python train.py --model="sound classifier" --dataset="acted Russian speech (Dusha)" --train_examples=26041 --gain_aug_db=10 --n_mels=80 --hop_length=160 --input="log_mel" --spec_augment=false --win_length=400 --targets=["emotion"] --num_classes=4 --arch="transformer" --norm="layernorm" --norm_position="pre" --hidden_act="quick_gelu" --mlp_ratio=3 --head_dim=32 --fused_qkv=false --bias="all" --qk_norm=false --parallel_block=false --inner_norm=false --kv_group_size=2 --subsampling=4 --layers=14 --width=256 --positions="sincos" --pooling="attention" --loss="cross_entropy" --init="torch_default" --residual_init="zero_last" --optimizer="adamw" --learning_rate=0.00099 --beta1=0.85 --beta2=0.999 --eps=1e-08 --max_steps=14800 --batch_size=128 --epochs=72.7 --lr_schedule="wsd_sqrt" --decay_fraction=0.4 --final_lr_fraction=0.1 --warmup_steps=440 --weight_decay=0.09
Rows from block 10 of a small sound classifier, named by matrix and row number. Rows with one number belong to one neuron. Each number is 500 + 50 x the weight over its row's rms, rounded and kept within 0 to 999. All counts start at 0. Numbers have three digits each.
After each neuron's rows are labels from the 100 clips, of 14976, where the neuron reaches its highest value: "loudest band" is the band of the loudest frequency at the time of the peak. Only what is clearly more common there than usual is listed. The data: acted Russian speech (Dusha). In brackets: how many of the 100.
# fc1: MLP up (model.blocks.10.mlp.fc1.weight, 768x256), inputs 0-42
# fc2: MLP down (model.blocks.10.mlp.fc2.weight, 256x768, transposed), outputs 0-42

fc1.134:469593558506591468543515553454529486606589591537488482527439596474457454528399488403393551503510531521500464489436462414444415451
fc2.134:555495453494567471476486534443461432556530551475477524487427564426490558481512458451560453543545485530469488514491464571560506390
loudest band: 500 to 1000 Hz (29)

fc1.296:557510498496515467462486502420548492480484473481493519494512567496463456499510525568418576490470476529550483582503522456536499471
fc2.296:462491456464566491482530561508454446565477579489472507477439567539432511478441461366432435446499512561483526505545515528498508553
loudest band: 500 to 1000 Hz (33)

fc1.657:553536526569550500535507444504462579522597492511477521546508522451446430588433606544462597588497479439485474438429489508528452587
fc2.657:418519535476497461522530602443498462490509625557493484466475527546548568468454419405485399438569501469372454558479519462486529401
loudest band: 4000 to 8000 Hz (53); 2000 to 4000 Hz (26)

fc1.582:495514446437509536572481474532521474488492487471484448544500496601541555544481519510427451430467496492574493539417505471426558461
fc2.582:518543511527463519382571473406537510527524562519572523516479556412464460507577449567580558673461513503465484511474437531569454542
loudest band: 500 to 1000 Hz (31)

fc1.536:503450462451474482472473533571523564450485475485593568521542532635459409546457491531448518502454540504473550453640556543536511502
fc2.536:493446468461515584507489471446414463547446439488431390481479431515568592505507527446513494464512511531553480526473449447513469558
loudest band: 250 to 500 Hz (66)

fc1.401:569471532504555535573536460500492525499549519487483473499485485545432426504377555445345608548474481492456508501431510437492405587
fc2.401:480447442451463470452438483566536479508487458504474453467547423511637501461502475484517477501553504494451517520602495593494541467
loudest band: 4000 to 8000 Hz (54)

fc1.201:482549489466624474580516462485507544576422484493430484488479535621490529466485488498427494408536494506519465494369394431444465432
fc2.201:445517479515432520437424559434571512455544553517536497513497550402480521508533490488526525602420508491428507493578601569586531615
loudest band: 500 to 1000 Hz (32)

fc1.149:535545524487535433462502489406553442469511507513539452481565611538488476517543482559456558423469513564518483526488516485527493475
fc2.149:485494447480604518452523568422503466625542572513445525479409577543412444483433445404426465487539523541468541509587529533524493579
loudest band: 500 to 1000 Hz (27)

fc1.461:624491518519547538560454422457537588512468461500521427486495492589536429528452553538417508533458522512462489505526559595590444572
fc2.461:472483447459470534428554453533409422548472409515490504482478439474522536490515472446539400423516509513544515505447388513480494505
loudest band: 4000 to 8000 Hz (45)

fc1.559:592542547570574503507526457472490577527539538493478494590507514512481489570466599495458621573493488501490502484483550502513407551
fc2.559:417442453463489486391531586391509403503488606517502491470513493529579530471461433431496418441539503507347486542523552521514546460
loudest band: 4000 to 8000 Hz (31)

fc1.482:512552582557564526524527481453526501511562549482485507543478585482451493522435551476442595542466533506496413540498544464533442477
fc2.482:566550484551516464524530469394474543490486677566504508510516561534459536507470468521456567486525488582455513520447421560516468480
loudest band: 250 to 500 Hz (89)

fc1.674:549499464512537416412514447521417532447501480468541427497485477449365469520489520489421478348488533523412480491494514528542542453
fc2.674:420509481515449621591507514509518519603499507519460472501488518590697524505541483540669532686553519526519476492471410454471442546
loudest band: 4000 to 8000 Hz (49)

fc1.355:467465491484476541592519527502569581556429514513483576515474451679486440525476486520381528475375512473474559551472425599548556569
fc2.355:413504489468528508404399431460488454390494477500480405495490573408434453500461464490530454454513515530548493513597599455460472496
loudest band: 4000 to 8000 Hz (64)

fc1.230:414528466480492515536454557510481571482442477549616486494378451461556420524486447395554487551544494501523541480468494462443398473
fc2.230:532512473475577449481492537481530479596443521505523584478520531498425492490535520480383467418435497516468518508506513571603597548
loudest band: 4000 to 8000 Hz (63)

fc1.587:463539467550504542548567458511513504428525491498451423556426500624517491518425490452457495364531482472493456495468491457372528418
fc2.587:516542482499474504462375549455547535497508530511515485516501557424596468510564450565567544682461508480437479508481449579554499552
loudest band: 500 to 1000 Hz (30)

fc1.749:639489539513638538492562483477500532479509569477463511535458508444385451536506567542416653569474476489475509546473508471559428549
fc2.749:504448443492442500614489430567470549498469537454494445446501400599611539441513508513564519542556463531538494530491450613439500505
loudest band: 4000 to 8000 Hz (83)

fc1.673:575487498483583537577521486514508479524518516527497526545477497489446435558463599550472625593470493445488495453442487457544484583
fc2.673:479489457450534395491459537420526469529544560498485515466464524505583492462459369466451432427598506495410492543486493560469506451
loudest band: 4000 to 8000 Hz (69)

fc1.552:497440580466560411598505348426533494548501500478415450475530479598437491503522521516417500378470469520520534493464449442550494528
fc2.552:454521450465452557357468563463512514552507508498563540512481555453591503519514364408529444677491519503486493536540498544493468460
loudest band: 4000 to 8000 Hz (62)

fc1.712:581512489547563459490589363556501503472447478546513568528487510570453503498460527495431562400523499506431466523536453517549636401
fc2.712:381504495489444605520480530489485518496522486500492368500499538540652516510492491500585488598508510538517481510530536432422457605
loudest band: 250 to 500 Hz (55)

fc1.23:527518515509481460527472511489487580535627510566532471477454533554489450510430496481486563576496501461458490470584554574478448551
fc2.23:414472543455500485474536620459520429544504651589514517458478550490495512462478438452507393455572504481324475574459501469547561423
loudest band: 250 to 500 Hz (66)

fc1.567:554526544550532497512548444493481576500594518503467489594508508461474480571444594525489600614506472447494462481442480497517430581
fc2.567:438489514467499469448500580415533451517492672555495476465474504541557530468476416416500403437518503475341473551507508483518540434
loudest band: 4000 to 8000 Hz (51); 2000 to 4000 Hz (26)

fc1.507:548515488524576562464535561496508502582550491498488497512457466542438453508411545438388557559440509464454512496450467517607490543
fc2.507:448459426437552411529466562518532478542544472487458476470467533561549536463465425471446389452604503510445496521592588530410486408
loudest band: 4000 to 8000 Hz (69)

fc1.14:531539493532472485467566455429597487500529519492518452549561555492456479523513520549460545464446508543525510505565577563569495484
fc2.14:513487446497579521501510481486480492602513571468453498487431555561399412498444504457493442514586501573523543498586540550530555565
loudest band: 250 to 500 Hz (49); 500 to 1000 Hz (26)

fc1.610:520593564545576532549562499473545512540561538456456508565495622459470526496448536513482597565536518502517424487507519554522459418
fc2.610:619570505551437463512543490472519578539552685585530512523493554491470451503530446548514492527515504562434528510487431594535520491
loudest band: 250 to 500 Hz (79)

fc1.467:539510534545537508552520477488436555541576487475491499577471517493415450582422590515480569623518492481489519436488512505539422613
fc2.467:405502541471528477498502618431479434541516649566491488460443517523529534466429399417455389462576497479331462579478511467494502442
loudest band: 4000 to 8000 Hz (53)

fc1.110:567493512483625489422545488524490436537503518569508511539531446458430479505509611505443609495449519484442548479448494518602484564
fc2.110:430522454492480455563429493496585549425525505494509480479495597561537537475465426435474378559585495524491469535557580565421482397
loudest band: 4000 to 8000 Hz (72)

fc1.381:509554508514520473476563450408559481482522528479508462558565583486456445546533539510420571460448535547536531511552593550575501509
fc2.381:542487456508571510532522456556470521578504603458456493496484528580420455495393528423458469510615502589544545492585544582488561499
loudest band: 250 to 500 Hz (51)

fc1.434:574531524551555501529511474466454559513587505481445495595523544491479466570429600510454613571516486469520495475477504481513415532
fc2.434:453487497464508462424509569408538444499495639542501477473491502521569527475479418410498416435540505491338484556511519497526548434
loudest band: 4000 to 8000 Hz (43); 2000 to 4000 Hz (26)

fc1.625:391549521533453604484424643550531593505436493547505604456521539616522408509416420401441440435469499488531503452486489490513459507
fc2.625:480500479486607432630465448463488470476508510488543427499453500400483551508529504567479457497466501514491519512505570532563541519
loudest band: 500 to 1000 Hz (25)

fc1.391:476521474559484488535533463480594409416606479488609509529501524577461393480466460468449558522538491458509535560624545500446455559
fc2.391:446456464429469536548384515458452570477441500517501491496517465441536545509515490390419433442363504530450486516502577500511557499
loudest band: 250 to 500 Hz (57)

fc1.342:520534555571541450514520527439454552466530553494519514565507555462505485584439552469476562586457533461487491478444450462482415488
fc2.342:484527515498463521466482535522572458552549642513481521470473555492512526458472419495567489514651489503451490496527528509423458394
loudest band: 4000 to 8000 Hz (69)

fc1.10:515519560519557449460561445417568477494524553485504507516537536471377419535495553526405560495445543560541543542574625510587534567
fc2.10:566450445480599488491500457565445488487473629477453503489507480562461492486375547433433515510602508581535537510570553592481523453
loudest band: 250 to 500 Hz (45)

fc1.684:452512482507502570493478631581475550382457520599489464553481480560525464526401511391447514433493455508468517500527537568498477491
fc2.684:447502499518499611580565375495401500534498509510456415489466466510554464503534524546549516550601507544509492522470448432503440575
loudest band: 4000 to 8000 Hz (50)

fc1.231:533538547492491486482493509365509457420503519494481412507588607558537547519497532545424595467388506560527448510411487515540428491
fc2.231:460491473476516509467517562520506478600515491481478559485437521508467440484453428407493416491595522556596542497592502533472515541
loudest band: 250 to 500 Hz (46); 500 to 1000 Hz (36)

fc1.445:621571485544546472508510469488437542510563502476444386547489537578527502531413489510401637473455485467531455465455511549420384454
fc2.445:416459495492435530478537512541478479466411394562524456490568481454524528496553612521563461527473522485412502518545560514527593524
loudest band: 500 to 1000 Hz (26)

fc1.131:526497524537554490571522494494559510491527496581516513522506503545478587536526574543519509533447538386415517415503516609485518425
fc2.131:447450474460473564418497547556453468522497517515525573468508451474491441492524505508496455594552515518456483558453522441472469466
loudest band: 500 to 1000 Hz (29)

fc1.633:404553494451489542635527465507627429556558575476441488498447542601556538494512465495454508436514448546499528500485499393492435493
fc2.633:539537465498508484421420548409548545505495516496590547513500588385432430511544462481464484604415504478481493514559577598533590526
loudest band: 500 to 1000 Hz (34)

fc1.541:520511527538549510550537456505456552514586493493491482556475480497433514606466597541486598612480498450495497473466504516503457597
fc2.541:449521547486535487526534556449521488525521690574486476470446544533495531477405415390414399455538495472335458540467511459511491438
loudest band: 4000 to 8000 Hz (51); 2000 to 4000 Hz (29)

fc1.475:537546518489528411453544522401527399501495521509515500509582599453440488501493506538421561469458532575526529540502554496521475509
fc2.475:526495441486607493467517536436501495621516579488462552483423589562444440487454454459463448473604519560508556508611525560529552552
loudest band: 500 to 1000 Hz (26)

fc1.135:473515516524504482523577500522608506523441525548520579548475524574520473526461492436406459368491551510489540539507447509475542469
fc2.135:532523492510461558495507452393508498432544554511530454505517560431517495510564546642570634646515504490445493507502505511563457600
loudest band: 500 to 1000 Hz (34)

fc1.509:411493515456437609557498554492537492479481485535479529530485472612524493499423462433481526469587457533467523477445432468532449437
fc2.509:529548482501535473457467523430490536527490510492583504508497586414427418506541481512446455566391503499520490516508565546511561562
loudest band: 500 to 1000 Hz (28)

fc1.195:542551522500523445469517472408564449454489516511509454515541603491477513496544488562433553446450522574559487535519543484531490517
fc2.195:507484436477611526487527562452486479613526573512441525478413559567460457481424454415442474518574522546469547500582520554518484552
loudest band: 500 to 1000 Hz (26)

fc1.192:570534513542485480468541426436580525441568509470510512544551594511469437530485517526409599507446513549543515519555531534497401471
fc2.192:490482426479563486468448530504467495558510557419468550483456578494386441495428496409471429495507487592571502516505514507458555513
loudest band: 250 to 500 Hz (67)

fc1.362:441507490482445465559490524470446527542494482580519620513539455643550508498513483386414446428482538528487489476451367423494549535
fc2.362:463546495507493516399537498406618502446516579518579466514508617426471458513588493579547576616425514507432474515537564537576486507
loudest band: 500 to 1000 Hz (30)

fc1.662:564488505593540509612494539500473585509561535499496422530519523567473413520379590450406552509498475471480441474515547511472481469
fc2.662:450501463474541473347469602452550380598495480514496500479469515437600477495615448472560464531520507488371499517496474617627509551
loudest band: 500 to 1000 Hz (41)

fc1.316:513523565545578450473547461400546484512534538498504492523539567461396418539496544536423556481433538560529544542561606519568498511
fc2.316:552456463476591481468552445536463485504478647468456521487503526547427510486394529426432510483637516594525534519565540569492545473
loudest band: 250 to 500 Hz (42)

fc1.200:561519547546554531538532451482471584535583487487451469581485534475495500574485584535519621601477497465505487477453462479504425509
fc2.200:468521524482489484492558551435565473483507663554515483479481556509513526485455443369426402405486506489380476521506514513550580455
loudest band: 4000 to 8000 Hz (43); 2000 to 4000 Hz (37)

fc1.121:545501522521601535498582553492419468497501537537478468544494492544465600560485594491458616467486456481458523494420517473435435399
fc2.121:419528445489545478410371512445593457599497450502498446486489513462501475494610513521557431594466507476424503529593566567553517601
loudest band: 4000 to 8000 Hz (59)

fc1.621:544554560472517491547430446498638454507565482514449409550529522661506475486480431619427485544538433444526538469513408402454462520
fc2.621:453520475465477522434455551464494530544478499528552519489499465393497564499531413362426429456395507512504518520521521563562541551
loudest band: 500 to 1000 Hz (28)

fc1.399:558512539547516501537535420480447582508561547490471484562494516439483481594432587495491612585512485465506498466472501472520401565
fc2.399:425505520473496490479507586431529474509496667548507485473475537532563535474467431422513398455519499483337472540484509468513562452
loudest band: 4000 to 8000 Hz (47); 2000 to 4000 Hz (29)

fc1.708:466483471460557438484497425533517483474502560513440455491484551591508560514400482358379490423438479511486460513471445437351457397
fc2.708:530516508502426580462511529411526503491515599530570514508517493437568526516614492616576586653484507464463515508502514548618501617
loudest band: 500 to 1000 Hz (28)

fc1.547:536607571526507479575572530440591482467530577515548484498519614460478465479504576556505531492464537482455328520468559524587495503
fc2.547:480421516507534531472526510478448514569462659690503509456524434551499487458476508436485435526565497526374546527518484521543547522
loudest band: 250 to 500 Hz (71); 500 to 1000 Hz (27)

fc1.227:543488516520582572553536478491551491528517492529478547565476487464450484576496630537477626609532514459445523441416501441535466586
fc2.227:477487508461500430496449592446518465520524628528515545454472505499554550462482399422448385424519493479383474536490506526480521458
loudest band: 4000 to 8000 Hz (60)

fc1.178:457561525452505499541595557484524481527444489529477567464492548635514545518510411434399454424529510512473482570491368425409558432
fc2.178:498511519512500524451505476399539508436531574514571434500541545411435462519585535570510560557416503491461506491599617497615505590
loudest band: 500 to 1000 Hz (26)

fc1.580:597528518547545517515549535476445577510587524501484402517474498555470509515360542483433614465492504452510446503464523525450416412
fc2.580:405504445491506508383489533446511420598443410534503378496505546501546497506597532495551424567480517480369522538546555555546524533
loudest band: 250 to 500 Hz (39); 500 to 1000 Hz (26)

fc1.627:430495476447521529509522595496548533501485549539458534490494472642524548489457423531534554407545448500478511485400435394461468383
fc2.627:501528496493563491477463459374556497485506576518580505501507557389429390504553472496424503539389505503444515507550558576655565595
loudest band: 500 to 1000 Hz (33)

fc1.83:514499521490546501573528446497457567535472511487390400509473499640476515508403566455441544455463494478496450510395443435394407400
fc2.83:484519466490457554478417573461497486506509506502529489507490543420564480505547454538575514646501502464456499503533517571593505620
loudest band: 500 to 1000 Hz (27)

fc1.315:525608548595517452512571507423513507469498495475511452546482587553476489583511525528495571529479560499507462442389448508463424507
fc2.315:508472504492451555565446407550420522459430599503505534472552494423532475484430525503570485557573449561568482532530494447430542495
loudest band: 250 to 500 Hz (40)

fc1.494:517503484479562507454477383543556521458465513467367387477492519637469529524482515589448539415480516463480439563362391430468526449
fc2.494:438538498483401541494530549486527510496532575535552525507494509444567558497542409460543493578458508488468515497567547610577519594
loudest band: 500 to 1000 Hz (29)

fc1.681:501599546531571551491541502471546478585572540440457512589441620474493497507435525479475585544556511540529454534511521531521453420
fc2.681:624586515562429460502538476485534577532569675573527500546488543469460427522540449542511494538508511563454530500505451592530524501
loudest band: 250 to 500 Hz (84)

fc1.409:538548496503502414456543458432630423473488530504524497479537614453472520531567486593469550450485508552555511551495548502516509486
fc2.409:513487415472639543454455547454472522599523577505431507480418556564454440477431460446470524578563518544440544508601533534499464537
loudest band: 250 to 500 Hz (41)

fc1.617:518520537565515532575516462472458551523561493506476474560509513481471534575473608490482616618506468458475501463480483465520447577
fc2.617:441495508469528491462543554434565455523511676553499480456450534536496515465460411412454422419498502495345469539499488496528531452
loudest band: 4000 to 8000 Hz (55); 2000 to 4000 Hz (31)

fc1.499:487503531501557423471499520379509439496503506534523516496549565482409459521450521514411547468498539537533490527512546495504465468
fc2.499:517502442484586478445595532441477459561521602479483541481443612524441549481461463425465425396587513560500544506551517571546582494
loudest band: 500 to 1000 Hz (26)

fc1.389:526538547507565463485567479384536450493528529507531478537561551481434446537501561529395584492460555544545525547527595487557533527
fc2.389:554464446490606497471550456521427492536472619467445520487483520568441514481378539398447493484660505587524547505576522585489541478
loudest band: 250 to 500 Hz (38)

fc1.473:541520523515535403472493482421529440442459500483519478467557530488450461498503515531379571472385489534542482549530547490523480499
fc2.473:468487461486558513463525557484468441596488555485472505484428560560473496492468472422481428438555516552499533504546513531523540556
loudest band: 500 to 1000 Hz (36)

fc1.88:463547491509579466560513563563482444536464508462462481518485483639504542475411480428396490354508524532484486561484409454422501474
fc2.88:499514493499460563458479484392557551474546550507536470516492561404532476522548498579537553690479514489445479520482541527535458557
loudest band: 500 to 1000 Hz (28)

fc1.700:515605551572521462519587480422491543493489516453517447581481596559482475582468544536438554513453564484526479458402447524450446541
fc2.700:502458491474410567538442484578452479449460587471489545472528478413585504488493490539625471540594445554548482531531491470428530488
loudest band: 250 to 500 Hz (50)

fc1.676:427531510538554493593546586499487464484472495487529566546486485616501556496499451444430493376547490473529520512483422435461539553
fc2.676:508542477501479521423435465367596538470519542516544486516515571413494448517566510572532588683407509492432474514509526533580504533
loudest band: 500 to 1000 Hz (39)

fc1.500:537478508492437544542562563520504522564445464544483572511587549653583560533422524507492485426519515527482490551499422514535530382
fc2.500:459533499480505461440457428438548525442547548537586471494498566358364328505517468509432492566377509520416489523493542551538479557
loudest band: 500 to 1000 Hz (29)

fc1.591:545550505479483416464489512406535459434514472502544449499549610514516453525531472558436597440398492543551458531500479495511464528
fc2.591:495486458468582515474520544497507476631501553483460529481422561543457448483450445410441443478580528544508554501616539555511529563
loudest band: 500 to 1000 Hz (29)

fc1.472:463499551474447484582452519544498618534392479589501613467474560667469506529484506454351502438501436515500544481461449501463552524
fc2.472:491547502483570466405511482466502443485545512508537437499461569439508421515551456609602478591484520521488506518460479481488469537
loudest band: 500 to 1000 Hz (29)

fc1.452:536544512478537430471483475412547447486504498498520489494561573512471486507537502560433571450483530561518500551501519488529465474
fc2.452:484500447479590511466536556424490469626544581510441507481414579550413462486425443392422441474551524546478539507570531542527504558
loudest band: 500 to 1000 Hz (26)

fc1.419:482548483545439501558513448529588520518470497578522361452468489508453392532496454462416471545590530442490534496536478424514485463
fc2.419:507507449468495570496575600467514470553467522532543524499547566501523564496604560550535538466373507509451526491504571586623604579
loudest band: 500 to 1000 Hz (25)

fc1.395:463494466535571556493504481542468526418489443563488424465482496559428596543559518491533532440483500485445449479539517481466588544
fc2.395:482506498501481544394492510444475505590512439494497486495478468495551459509488373454561443578558518527529489524373388428475394470
loudest band: 4000 to 8000 Hz (71)

fc1.161:556508501587525534543478505496465558534557491512529482576494493520456474588448583508470563601483504451487497436517499494503458581
fc2.161:429514565471523471524525614427484467522509661586505514456453564525485539469429421412429383469550497464350445563430516426516491439
loudest band: 4000 to 8000 Hz (52)

fc1.368:566521518551506505543512448466439563501608517466478496581501514496534473562456543504494630590509472473527458465451490499482408521
fc2.368:441523517482530461461557567388526447520512644556516515481491579495481539485450443419471395421546507481370484540491527474550563415
loudest band: 4000 to 8000 Hz (43); 2000 to 4000 Hz (33)

fc1.707:474533546500462541592412494532518570438452445493523484465461494637478436500477512533441495528491471429502519514482439547530520588
fc2.707:454518467468521476365512523478476472570516457519495516503460480410511541493526401444493346463447512527502502504506488526511517532
loudest band: 4000 to 8000 Hz (45)

fc1.396:591549531538561467506511471491428561498583498493447489550472517561484485531397495432415603509499497462485479494470487505416395474
fc2.396:374491491479483540544538527484462429460398446553534434475547531487496632501577605515569471547493506492450483530483517488555498504
loudest band: 500 to 1000 Hz (27)

fc1.550:569574580567514488564605507399553548508522587519539487502545609483495466507536575505429568499403541491480415515436513505590493533
fc2.550:483405465504552532509478480506421514536449641616489531478542389560532495484446542465467465514604472523376556507538510544557558499
loudest band: 250 to 500 Hz (62); 500 to 1000 Hz (31)